Weights of a small class-conditioned image diffusion model: norm layernorm.
Rows from block 5 of a small class-conditioned image diffusion model, named by matrix and row number. Rows with one number within an expert belong to one neuron, the router's apart. Each number is 50 + 10 x the weight over its row's rms, rounded and kept within 0 to 99. All counts start at 0. After the name is the row's rms in percent of the matrix's.
After each expert's rows are labels from the 100 images, of 14848 (inputs lightly noised), where the router gives the expert most weight on average: "top examples" is what is common among them. Only what is clearly more common there than usual is listed. The data: microscope photos of single blood and bone marrow cells. In brackets: how many of the 100, against the usual share in percent.
# router: slot weights (model.blocks.5.mlp.router.weight, 32x128, trained with AdamW), inputs 0-127
# up: expert up (model.blocks.5.mlp.up, 16x64x128), inputs 0-127
# down: expert down (model.blocks.5.mlp.down, 16x128x64, transposed), outputs 0-127

# expert 4
router.8 045:37 46 65 50 45 60 43 49 62 43 42 38 55 55 45 47 41 53 33 63 60 43 52 59 48 43 59 53 41 72 38 39 80 70 53 53 54 57 75 54 42 48 48 67 62 60 53 51 49 61 49 56 40 51 36 52 58 48 50 59 59 34 30 61 48 54 46 42 50 58 50 36 54 53 51 67 55 56 42 58 46 40 58 53 56 45 57 52 43 52 55 38 59 62 44 57 47 44 40 36 50 42 65 36 39 61 55 43 52 06 48 59 52 57 43 54 59 40 65 65 39 56 52 49 45 45 37 54
router.9 041:60 52 52 59 44 62 64 63 43 41 42 36 56 54 46 71 65 37 47 50 47 56 67 63 65 39 48 43 56 37 60 41 56 35 46 51 60 48 59 57 56 45 52 43 51 42 62 56 59 37 48 75 40 53 46 53 56 47 44 65 43 39 53 57 45 42 46 45 43 44 60 58 55 37 46 42 47 38 48 43 51 52 52 48 55 49 54 39 74 38 54 48 48 48 45 56 44 42 45 49 59 39 39 41 59 54 52 44 64 00 38 62 43 56 48 41 50 56 61 40 55 39 67 47 66 47 45 43
up.0 073:58 40 47 41 53 54 47 44 45 46 58 45 59 37 45 72 50 43 50 65 47 56 43 43 39 51 47 47 49 42 55 61 20 52 62 27 37 46 61 36 57 47 51 53 43 42 57 43 54 41 59 46 39 61 47 59 51 32 51 46 45 48 48 38 49 59 40 46 37 21 62 50 33 61 46 51 48 23 53 40 32 62 46 54 50 51 50 45 41 43 54 45 50 53 31 31 47 42 47 59 40 46 52 46 54 35 36 53 49 38 49 31 62 57 53 54 44 72 36 39 49 39 39 30 39 42 40 38
down.0 052:46 52 46 53 49 44 45 47 52 45 66 46 57 44 41 32 52 73 58 47 43 45 53 54 45 43 48 50 51 59 70 36 68 54 66 28 36 61 55 45 68 57 61 46 72 46 41 46 40 38 41 48 47 31 40 52 56 67 43 41 36 48 59 49 64 50 47 46 51 49 42 66 57 45 60 58 45 43 57 51 47 30 47 59 52 50 38 43 47 30 68 37 50 64 62 65 47 37 52 42 50 63 54 50 61 57 39 47 61 60 53 31 31 47 40 58 56 29 49 50 57 37 38 46 43 55 47 30
up.1 115:44 41 48 47 40 47 47 58 55 33 49 36 57 43 47 46 40 33 50 51 56 61 47 41 60 45 55 34 51 55 36 48 33 74 52 46 48 54 47 43 64 36 59 38 40 44 56 52 50 54 37 42 54 55 52 58 62 43 36 45 41 24 31 51 75 45 49 37 43 50 59 57 39 60 51 20 57 50 50 36 44 63 44 62 51 33 46 47 66 49 54 48 47 62 50 60 65 30 58 62 36 42 41 54 48 65 43 55 54 46 60 51 70 57 57 49 44 52 38 37 56 42 43 49 31 54 65 43
down.1 094:46 46 64 73 51 44 47 40 45 37 48 36 49 48 45 55 64 50 30 51 56 53 46 44 54 53 40 47 46 55 43 42 61 46 57 43 43 52 62 51 46 54 56 64 61 61 41 42 52 51 32 37 41 58 42 50 44 48 47 56 27 81 55 60 53 48 62 64 58 58 62 53 36 33 62 43 66 55 55 49 45 48 44 61 55 33 46 51 55 54 79 51 50 44 53 16 41 32 61 56 38 47 35 49 47 34 53 39 51 62 57 53 64 55 54 46 54 42 49 43 63 56 48 52 58 63 34 57
top examples: cell type: erythroblast (36 vs 14.3)

# expert 14
router.28 107:55 48 46 49 60 56 46 54 65 37 58 38 61 56 40 46 55 36 41 60 69 53 45 59 64 59 48 57 55 45 39 55 53 60 61 47 62 53 59 39 45 54 48 43 74 51 74 71 58 50 46 57 55 34 41 49 56 42 21 74 46 51 57 57 52 49 68 47 43 50 51 50 42 51 36 43 40 46 65 46 47 36 42 55 55 57 57 43 67 59 35 78 61 51 51 46 58 46 58 43 45 58 51 47 45 46 49 60 55 52 54 61 34 49 62 65 51 31 61 37 58 55 62 64 55 49 32 38
router.29 107:57 39 47 53 54 55 65 68 40 51 62 43 59 47 55 49 71 38 62 52 42 55 55 43 61 63 58 61 55 37 45 68 61 62 53 43 54 53 52 47 60 55 55 29 71 42 53 40 61 49 45 41 57 51 71 41 42 48 42 58 44 48 57 39 46 43 46 50 36 56 48 51 43 31 48 26 39 48 51 41 53 31 54 76 35 48 64 44 53 46 32 56 52 42 47 48 56 42 61 29 59 44 58 31 62 46 50 50 69 53 42 42 30 55 57 47 66 69 41 52 45 42 54 51 48 62 55 58
up.0 097:73 43 64 45 47 40 68 54 24 46 61 42 50 59 63 42 45 47 58 57 50 55 61 41 46 63 57 53 57 47 51 61 60 63 49 32 61 51 51 50 48 54 45 40 67 50 58 40 66 61 62 38 61 57 63 47 65 61 65 48 48 49 56 50 55 43 41 60 37 36 61 58 59 50 44 41 47 52 63 42 49 50 57 60 31 46 72 43 53 55 59 55 50 47 60 54 55 57 50 42 49 59 37 56 48 60 54 57 68 51 57 32 44 26 58 53 42 61 32 41 53 52 54 69 65 49 80 46
down.0 096:45 36 68 60 57 50 51 39 50 33 58 47 61 46 42 62 70 59 51 46 53 68 41 62 40 65 46 39 54 36 50 56 73 67 57 55 52 36 75 55 34 56 27 61 27 47 42 33 67 54 52 43 52 45 48 49 23 55 50 49 65 49 36 59 49 45 65 32 48 44 41 36 35 49 61 61 44 48 45 43 45 39 48 52 50 57 52 53 41 59 58 38 47 32 62 53 61 48 50 61 49 58 53 59 54 31 49 37 44 48 53 39 44 56 48 48 52 44 52 59 39 58 46 56 39 51 49 41
up.1 085:66 42 58 49 43 36 66 73 53 42 33 51 54 51 60 58 57 50 53 45 45 43 57 54 37 30 47 50 63 38 74 58 29 47 41 48 48 46 51 56 70 52 62 51 45 35 52 33 42 42 54 49 54 53 66 66 63 63 56 35 42 37 47 40 55 53 38 42 49 52 59 63 69 35 55 37 48 47 51 49 44 53 54 54 54 29 53 32 49 54 62 23 55 67 61 44 55 59 44 54 55 41 55 46 67 47 45 47 65 60 51 45 45 58 54 42 56 67 37 36 52 51 61 48 51 50 65 55
down.1 089:40 51 57 48 56 59 55 63 65 36 43 40 49 36 43 51 54 53 52 61 51 52 39 44 70 43 50 48 58 60 58 41 67 47 48 50 54 27 66 57 56 48 45 53 36 58 38 53 56 32 50 42 54 48 42 30 20 49 50 54 39 54 50 34 40 43 67 56 44 52 51 50 47 52 45 38 38 47 49 56 41 35 48 40 53 41 44 72 48 58 56 62 42 48 51 63 47 72 57 46 44 42 58 48 60 38 46 34 42 45 46 66 63 34 53 34 46 24 40 60 43 65 56 48 75 52 44 50
top examples: smear: peripheral blood (74 vs 16.2)

# expert 2
router.4 101:51 54 62 50 48 54 69 63 54 44 45 42 45 49 47 45 61 47 42 47 30 56 71 74 51 43 22 57 57 41 52 43 33 56 28 49 63 65 54 43 48 36 57 33 46 36 46 44 62 39 41 35 60 53 38 53 54 55 37 37 50 54 46 53 59 42 63 64 58 55 47 50 63 44 47 62 47 50 39 49 64 66 54 49 51 39 38 38 34 50 48 51 52 52 73 45 56 54 47 34 32 49 32 59 51 54 51 51 53 53 37 59 45 51 68 53 59 55 51 43 57 51 69 42 47 41 37 29
router.5 091:51 27 52 46 56 53 56 51 55 59 39 52 57 26 42 40 69 58 43 62 42 45 65 74 46 47 47 65 52 57 45 55 33 46 48 48 54 40 50 31 55 46 47 40 38 43 43 37 54 49 44 44 61 60 48 60 61 40 62 49 65 38 41 46 60 31 53 67 57 39 62 43 45 42 44 56 45 55 39 62 56 54 54 48 54 27 30 48 50 71 44 35 70 55 40 46 59 53 54 41 41 50 40 54 66 39 53 52 54 53 48 48 60 60 71 63 46 57 35 50 50 34 58 34 39 62 47 44
up.0 063:35 43 53 60 32 24 48 56 41 57 42 49 45 42 47 58 55 40 65 49 65 56 41 48 48 42 52 34 38 48 49 42 51 57 42 56 24 38 40 43 49 51 29 37 48 37 50 64 59 52 38 60 43 56 38 48 57 43 41 54 53 56 40 39 65 43 48 46 53 26 59 39 48 42 71 37 45 32 32 34 60 59 34 53 50 45 56 46 42 46 51 41 40 53 38 42 48 52 46 45 53 35 52 36 51 36 45 53 46 35 67 51 50 51 33 38 58 43 49 54 43 49 27 35 57 44 35 41
down.0 063:33 44 46 39 70 70 46 52 48 53 44 40 61 57 37 63 57 46 37 54 31 45 51 61 41 61 35 46 57 72 59 55 46 58 37 44 52 57 39 64 53 35 51 41 44 67 61 59 39 43 54 43 57 56 60 38 43 56 60 40 59 43 37 49 58 50 40 50 60 41 58 61 32 63 65 50 48 56 50 53 49 45 54 48 44 40 54 59 51 55 67 39 54 46 49 49 43 69 51 71 45 56 26 54 57 52 43 33 46 33 70 55 46 51 60 36 44 25 55 44 67 53 42 38 47 50 47 35
up.1 091:61 72 61 55 37 36 38 52 57 59 58 48 72 67 57 65 47 35 46 65 51 70 73 54 54 46 46 43 62 45 51 43 52 62 47 47 66 52 56 56 59 47 64 45 62 45 63 53 60 54 36 63 46 56 38 34 55 55 63 48 54 63 42 46 58 44 43 45 41 53 30 55 50 43 52 49 45 39 50 41 61 57 56 56 46 63 66 48 57 47 66 53 52 70 61 51 71 58 53 59 58 42 48 45 39 52 53 54 65 71 65 47 59 56 43 66 41 60 67 57 55 46 68 46 56 48 65 41
down.1 091:52 41 61 50 47 55 45 35 50 46 54 39 50 38 57 66 68 52 41 40 54 53 58 67 45 42 40 54 46 55 53 42 52 61 51 52 38 65 62 55 53 52 54 61 53 62 43 28 54 62 94 46 34 44 52 46 51 60 38 45 59 60 51 54 44 49 61 60 54 53 58 38 37 46 51 49 57 55 49 55 59 39 44 60 43 54 48 70 48 38 57 66 41 48 49 56 32 42 59 42 36 31 62 29 48 51 48 60 44 49 58 39 49 50 32 43 46 39 75 70 44 44 39 40 51 44 40 48
top examples: smear: peripheral blood (98 vs 16.2)

# expert 7
router.14 115:47 64 35 48 51 48 54 45 54 54 56 52 62 60 58 34 37 40 40 60 45 52 32 58 68 54 59 49 57 53 48 41 54 61 40 51 60 34 45 66 71 48 58 54 41 61 60 47 44 57 66 42 47 48 53 52 25 55 39 62 32 49 65 57 53 44 46 40 58 69 40 53 54 47 52 57 66 61 50 47 29 53 50 49 48 62 45 54 47 62 65 61 64 51 59 68 23 40 55 40 51 62 39 51 25 57 36 55 53 50 43 41 56 50 46 38 50 50 69 33 54 61 47 55 35 51 60 51
router.15 107:64 64 34 53 41 35 56 57 45 48 65 40 48 48 59 25 50 49 62 42 39 56 56 41 50 44 51 57 44 40 53 52 52 54 44 38 65 40 52 64 62 56 70 42 60 57 44 57 53 53 60 32 56 55 55 38 38 41 42 58 29 49 72 44 52 48 45 46 31 55 33 57 50 46 45 41 59 45 70 49 52 56 45 50 43 68 60 57 55 57 58 58 48 41 59 54 41 39 59 32 57 61 44 45 47 59 38 54 53 46 37 53 23 48 43 41 68 54 50 57 51 66 43 68 44 44 76 58
up.0 104:60 42 46 59 63 62 38 46 69 64 60 55 56 41 49 46 61 59 61 69 68 47 52 45 52 78 50 53 60 54 64 64 71 47 72 63 56 71 59 61 41 73 65 61 41 51 42 53 53 44 66 64 46 48 69 49 41 51 52 65 52 58 45 47 46 54 51 52 50 55 51 42 50 50 51 46 57 48 44 65 62 48 60 60 41 61 55 41 53 44 42 51 54 44 62 57 45 65 45 63 62 62 32 58 45 48 59 69 53 32 57 59 53 64 70 50 60 50 48 30 50 53 48 62 47 49 51 59
down.0 104:63 44 43 32 50 51 60 41 79 64 61 45 62 31 42 60 58 76 61 37 68 44 57 57 49 51 41 51 59 37 59 64 45 53 52 55 49 53 45 43 49 58 63 52 51 44 58 40 40 40 51 54 38 54 40 40 53 67 57 35 54 46 61 41 62 40 58 51 48 52 36 40 44 31 57 55 65 42 43 39 56 43 46 59 41 54 46 48 51 37 59 38 43 62 47 26 59 55 67 50 43 57 43 44 44 46 47 36 67 53 45 35 37 63 41 69 40 44 62 38 44 45 48 67 45 48 58 42
up.1 088:21 53 47 53 60 48 42 59 53 46 52 48 43 36 43 54 55 44 72 44 59 51 38 28 58 43 37 30 47 59 41 50 56 48 71 52 49 64 60 52 40 41 33 43 60 58 52 57 34 48 34 51 42 45 59 37 44 40 44 59 49 50 40 47 45 38 56 53 48 63 50 37 33 54 59 24 36 46 47 39 44 60 58 49 30 50 56 46 51 39 26 51 48 41 44 45 51 42 61 52 41 32 53 58 47 49 57 40 66 45 37 59 42 47 52 42 62 46 49 56 28 37 38 49 45 67 52 62
down.1 115:66 44 40 63 52 46 64 26 61 76 64 61 63 53 73 66 39 52 41 53 51 48 56 51 53 44 49 43 40 48 52 50 50 43 43 55 31 54 42 57 40 52 48 58 65 50 65 40 73 40 42 55 48 54 44 57 57 49 50 63 39 61 46 54 53 57 52 56 53 62 54 54 55 35 58 60 59 47 51 57 69 36 75 61 36 43 48 40 57 55 66 55 56 72 46 36 46 58 71 60 52 61 50 49 36 66 58 45 59 56 45 41 59 62 52 60 57 71 39 58 56 50 42 45 41 59 49 58
top examples: smear: peripheral blood (47 vs 16.2)

# expert 3
router.6 077:59 58 48 55 50 53 56 37 51 45 51 45 44 49 51 22 37 50 40 49 52 46 56 67 59 79 52 64 45 43 40 47 71 30 41 55 46 45 40 46 49 58 40 50 55 38 52 54 40 49 51 47 49 48 53 60 67 42 48 41 58 54 64 50 54 53 52 64 57 54 49 53 57 46 26 53 56 60 49 49 39 48 41 37 46 33 36 59 41 77 66 72 49 43 42 64 37 51 46 23 50 69 26 49 40 47 51 58 39 35 62 39 58 40 49 45 35 51 50 49 64 48 50 44 45 46 48 46
router.7 082:45 49 67 35 57 44 40 44 42 41 59 53 38 49 58 49 16 63 44 64 48 35 42 38 38 52 51 64 44 74 50 57 45 36 63 43 46 38 54 42 42 63 53 70 48 64 55 64 55 51 62 48 52 64 61 36 58 53 60 58 60 36 44 46 45 43 32 66 42 53 52 42 47 61 49 65 58 54 47 50 42 44 49 40 47 47 64 54 43 50 61 53 60 47 32 58 46 56 45 64 49 68 62 46 51 65 44 39 45 42 59 41 41 42 33 42 33 50 55 56 26 43 56 50 51 41 65 50
up.0 091:43 51 60 58 43 41 55 52 53 39 52 33 39 57 54 42 56 49 20 47 30 57 45 55 43 37 35 51 49 58 58 66 43 62 31 45 38 56 56 39 49 47 42 56 49 50 43 64 43 54 62 47 50 36 52 55 49 68 69 52 33 51 52 40 53 54 57 38 39 63 55 54 59 50 52 53 69 31 64 36 66 60 54 50 50 58 39 65 36 58 50 54 22 50 62 48 53 49 60 42 25 45 49 67 53 55 67 60 49 49 37 50 44 38 52 32 63 54 43 52 56 57 49 43 49 31 52 48
down.0 082:47 47 56 36 40 46 50 41 62 43 53 39 48 54 37 44 43 50 36 61 44 46 56 56 31 61 38 53 50 40 52 39 52 53 58 47 45 34 75 61 45 45 39 65 23 40 65 45 58 56 54 67 54 70 54 57 52 42 37 42 59 49 45 41 51 38 45 52 62 57 43 57 40 55 54 59 43 36 60 59 57 60 47 48 51 50 45 38 34 41 49 38 77 56 49 55 59 45 47 55 48 34 62 61 61 28 63 47 37 51 71 35 47 54 43 66 74 56 49 55 37 55 59 46 54 61 59 54
up.1 087:53 62 53 53 50 36 55 63 66 44 51 50 51 50 36 66 57 40 52 53 34 65 40 40 41 44 35 43 53 46 63 59 41 49 53 41 60 46 33 29 51 54 58 46 42 54 56 72 56 50 58 22 64 49 46 45 61 44 35 56 43 52 56 33 54 45 45 59 46 57 32 49 52 57 50 50 61 28 52 30 48 55 62 36 46 42 51 55 69 35 56 55 44 65 53 45 79 57 40 49 35 50 44 43 58 42 44 54 45 50 47 51 49 48 57 57 47 60 61 52 52 41 67 25 49 51 57 28
down.1 082:49 51 45 47 40 57 44 40 61 48 48 54 38 40 51 46 51 47 40 53 34 45 46 52 47 57 28 58 55 44 61 51 29 53 58 37 72 49 46 61 56 51 47 52 57 42 61 42 37 47 49 42 57 35 53 60 30 66 55 48 54 54 49 26 56 47 36 48 46 47 63 54 47 46 57 47 55 43 46 51 41 43 30 71 52 34 46 36 60 53 58 48 56 67 53 32 40 46 73 53 36 54 37 43 53 62 46 31 56 45 34 42 41 49 62 43 48 38 59 43 58 50 43 26 41 55 48 17
top examples: smear: peripheral blood (36 vs 16.2)

# expert 0
router.0 108:54 59 56 41 36 62 54 50 53 23 69 38 48 54 55 41 42 58 51 49 42 44 57 52 55 40 43 65 64 47 58 59 51 39 54 49 50 51 61 54 55 59 74 56 68 58 57 71 35 39 56 43 41 66 66 28 47 54 53 59 24 38 54 45 60 42 61 44 41 65 47 59 53 52 42 60 55 48 55 57 65 53 46 41 45 38 61 65 52 47 66 57 45 44 49 47 43 46 43 37 52 60 48 39 44 60 33 54 62 49 49 61 33 33 41 38 57 54 58 50 43 47 59 60 65 28 59 54
router.1 126:55 44 61 45 63 41 60 54 37 39 61 37 44 63 58 43 35 54 43 63 55 54 40 51 65 60 40 62 63 55 53 50 47 44 54 44 59 59 70 49 40 53 46 65 70 44 66 72 46 41 51 56 50 69 71 34 63 62 50 54 48 36 52 57 52 35 37 50 49 58 32 43 72 48 37 65 58 56 46 52 58 49 46 53 63 33 47 47 53 48 53 41 57 42 58 63 60 50 62 35 58 60 54 55 54 61 56 54 61 55 61 48 48 44 40 56 46 53 41 56 33 54 71 67 55 28 57 41
up.0 085:47 52 44 71 57 21 63 49 32 51 56 56 44 59 66 59 42 36 66 55 59 53 50 44 41 50 52 46 61 41 42 23 49 68 44 38 55 53 39 43 53 50 46 45 53 45 51 48 46 50 29 50 27 49 51 45 52 61 53 39 45 59 45 48 44 46 33 43 39 40 36 53 53 35 58 43 69 47 48 36 48 37 62 57 46 60 36 37 37 36 36 52 48 43 62 57 60 50 57 52 63 52 70 54 53 56 64 33 37 39 52 36 42 46 41 51 38 57 48 38 46 61 57 69 63 54 53 45
down.0 058:48 56 35 38 59 64 42 65 40 29 49 39 45 43 53 52 54 46 61 49 63 49 60 56 48 47 43 53 47 50 57 52 61 26 45 48 46 50 53 53 50 58 51 46 56 73 42 52 48 34 78 57 34 50 43 49 41 47 48 48 46 49 61 47 54 58 65 68 57 52 73 52 41 58 47 38 56 46 64 58 58 51 39 48 32 49 68 76 55 51 23 48 56 41 28 45 41 52 30 45 44 54 62 44 52 48 59 50 57 48 37 49 38 47 71 56 49 45 37 37 43 60 58 62 50 48 58 38
up.1 088:53 64 32 58 40 59 52 39 55 64 58 56 64 46 53 45 43 46 47 53 37 48 55 46 57 49 61 36 58 57 58 48 57 52 56 56 56 54 37 61 69 49 51 56 36 52 63 41 39 45 64 52 41 46 60 58 53 44 46 37 38 65 55 42 42 50 67 60 55 68 39 55 38 41 62 53 54 67 46 45 42 49 39 36 30 49 32 83 31 65 63 65 41 45 45 50 49 48 44 40 45 61 50 45 39 42 43 55 40 41 35 53 41 49 50 47 65 58 69 50 76 48 41 48 41 42 46 63
down.1 094:41 57 35 45 37 48 43 47 51 55 32 47 40 56 40 48 41 48 47 49 52 42 32 54 71 37 39 66 68 58 47 68 54 37 60 57 45 48 30 61 49 62 63 45 69 57 52 48 64 45 43 56 54 65 49 43 41 59 55 53 40 36 65 45 56 52 35 56 48 46 50 55 61 54 45 42 68 44 58 35 44 52 53 46 61 47 72 41 42 51 61 54 41 59 50 52 37 48 53 55 51 50 37 38 44 64 73 52 72 33 70 48 49 30 46 46 59 53 50 42 78 62 52 53 47 45 56 52
top examples: smear: peripheral blood (47 vs 16.2)

# expert 1
router.2 082:38 35 52 43 43 58 51 68 57 43 48 40 56 54 38 36 67 42 41 45 53 59 50 47 49 39 54 46 41 52 47 63 85 73 46 53 44 55 67 52 52 41 50 49 68 46 53 52 26 54 38 49 54 46 49 60 50 52 41 52 40 41 45 50 67 49 59 38 46 50 59 41 45 48 50 40 49 50 54 43 47 60 45 61 57 42 43 43 48 61 37 33 47 67 54 34 53 52 58 34 38 39 64 33 34 38 58 42 60 54 47 48 46 66 59 45 66 45 56 69 45 45 48 44 20 54 38 64
router.3 087:65 48 43 55 54 51 55 59 50 50 54 54 54 43 40 42 70 37 53 47 60 71 60 42 41 59 51 57 52 20 50 59 64 40 39 50 46 61 39 53 55 47 52 38 62 36 52 53 24 46 44 46 59 39 58 63 58 46 43 44 38 58 64 42 66 52 61 48 45 43 51 52 50 52 34 24 54 45 55 40 56 62 28 55 59 31 41 50 58 70 48 53 46 54 54 39 52 66 68 45 50 53 27 49 47 33 54 56 57 50 58 47 63 44 62 46 38 57 41 34 60 39 50 41 45 58 53 66
up.0 107:61 53 68 44 36 40 60 43 46 42 43 49 43 45 57 50 37 48 56 54 58 42 61 66 48 49 43 44 46 55 52 40 58 55 34 51 47 49 37 53 78 40 31 54 56 42 61 54 54 48 53 57 50 46 38 58 70 48 81 48 42 55 61 47 52 45 49 61 54 35 59 44 40 40 66 58 65 51 49 59 44 61 57 43 51 56 46 48 36 61 88 48 35 62 47 64 41 59 36 49 46 57 58 41 37 50 55 45 53 78 38 52 66 46 54 61 48 42 47 63 60 56 58 54 56 45 42 56
down.0 133:63 34 46 32 47 47 65 36 54 55 44 52 56 59 45 49 48 51 66 43 46 38 70 51 46 45 47 53 52 37 37 64 78 52 51 48 50 52 39 46 30 53 47 54 70 31 71 48 73 60 51 52 47 57 71 60 49 65 65 49 48 42 59 65 50 41 48 55 50 55 57 46 50 40 63 54 57 53 45 49 41 88 48 57 54 39 59 39 55 47 58 33 40 47 48 44 55 37 49 67 48 48 57 67 56 43 51 53 54 45 44 50 55 64 36 59 55 67 60 50 54 52 54 50 38 53 36 49
up.1 079:52 35 48 40 28 60 43 58 59 64 60 52 45 42 65 53 51 56 54 41 39 40 35 48 50 60 54 62 64 46 51 64 40 50 64 66 47 50 35 63 53 50 59 56 58 57 26 59 66 42 61 48 35 60 46 34 38 67 55 36 61 57 57 46 35 42 60 52 42 57 37 53 57 40 54 65 38 29 40 63 67 36 38 45 38 45 43 57 46 50 52 47 39 46 40 47 46 54 68 47 69 41 44 41 40 36 49 51 62 51 58 67 31 51 49 65 47 40 49 55 46 44 50 68 50 50 45 54
down.1 076:51 67 52 46 45 49 58 52 51 71 54 69 52 47 34 49 52 46 58 47 61 66 65 48 66 62 52 46 51 53 54 49 42 46 61 45 49 51 38 59 47 46 54 70 47 48 62 52 34 60 46 48 46 47 63 37 58 21 39 60 78 32 33 52 49 56 56 37 57 46 52 44 34 66 44 54 41 35 52 59 40 46 53 42 65 68 61 57 44 59 52 46 48 44 55 52 42 63 32 37 59 42 39 43 31 59 62 69 44 48 44 50 53 47 61 40 29 58 59 49 48 42 52 63 44 34 45 49
top examples: cell type: blast (27 vs 6.1)

# expert 15
router.30 110:55 52 51 35 30 60 45 44 59 43 64 52 57 53 46 37 45 55 32 18 56 48 35 55 65 57 47 48 54 46 50 69 58 56 60 52 62 51 53 61 56 49 55 64 54 38 64 53 43 60 55 44 64 36 50 55 45 64 49 53 36 46 72 38 40 72 74 55 55 49 52 50 44 68 38 51 51 58 68 60 40 41 54 52 56 54 56 48 29 59 60 54 53 59 69 56 56 59 43 55 36 62 50 52 40 45 53 55 50 49 61 45 44 41 62 53 52 33 64 48 69 57 43 48 43 38 40 66
router.31 097:63 43 63 44 45 57 65 49 57 42 36 30 63 52 42 42 65 42 53 64 46 38 54 61 51 53 56 60 46 53 59 62 55 26 60 60 47 57 52 56 40 61 60 52 40 32 41 43 43 51 52 55 47 57 62 52 62 46 54 44 64 36 40 56 63 39 63 54 59 49 62 59 48 33 43 41 49 38 31 60 56 52 40 40 42 30 34 43 56 62 45 40 27 39 58 48 48 49 64 37 60 53 32 47 52 39 52 53 71 56 64 39 49 57 58 57 65 59 22 48 52 40 47 40 56 48 56 57
up.0 113:41 50 46 60 57 58 48 43 60 51 55 60 37 59 55 62 54 67 48 75 70 69 66 44 56 37 29 45 46 60 43 54 33 60 50 32 56 38 54 68 63 39 51 53 56 53 53 59 50 47 50 59 62 40 52 69 62 44 57 47 54 56 48 38 53 43 49 37 30 40 53 64 35 60 40 40 35 47 49 43 49 49 64 58 73 47 59 63 38 51 72 59 37 57 62 49 48 42 46 49 42 48 48 56 47 50 50 65 59 62 37 64 46 25 60 40 55 64 49 49 55 58 49 47 50 48 55 43
down.0 107:63 57 42 49 58 47 54 50 44 49 49 65 57 54 56 52 50 65 49 40 59 61 44 37 47 41 40 42 51 32 50 33 58 46 59 44 67 77 53 42 52 56 75 54 66 54 43 47 38 49 50 58 51 47 46 41 52 40 41 60 54 46 55 28 59 64 58 59 57 36 46 61 65 53 52 37 42 50 41 57 52 42 26 46 27 62 49 47 31 43 36 63 56 40 32 57 53 46 64 45 55 42 56 54 53 44 64 37 53 67 58 71 43 62 61 70 59 34 46 50 50 51 46 57 48 43 54 33
up.1 078:28 45 47 53 51 21 43 52 35 53 49 57 45 40 50 41 45 46 54 50 40 43 53 56 60 53 31 33 61 50 47 35 57 50 49 55 28 43 41 42 41 36 19 43 47 39 21 44 49 43 43 42 43 43 53 42 49 52 44 41 59 54 58 44 35 46 39 53 49 42 67 36 48 40 41 44 37 40 46 46 40 43 53 51 49 57 44 32 55 52 36 52 36 40 56 51 56 37 56 37 51 38 55 35 48 46 46 47 44 13 35 48 38 39 49 39 54 42 51 40 52 47 37 55 42 53 50 47
down.1 082:42 55 61 58 32 45 39 42 56 40 54 33 51 62 55 55 50 59 33 67 61 35 49 65 49 52 47 39 38 65 41 49 33 32 43 33 54 45 58 37 63 36 46 49 28 61 42 57 53 48 63 49 57 54 62 31 42 64 54 49 61 48 41 48 43 31 39 53 57 52 55 63 39 38 72 57 50 41 56 39 52 35 58 39 30 38 48 55 38 48 60 51 54 72 34 49 54 62 53 59 42 55 49 46 36 45 47 44 44 35 28 53 54 52 48 43 42 45 50 58 56 63 52 47 49 59 65 46
top examples: smear: peripheral blood (57 vs 16.2)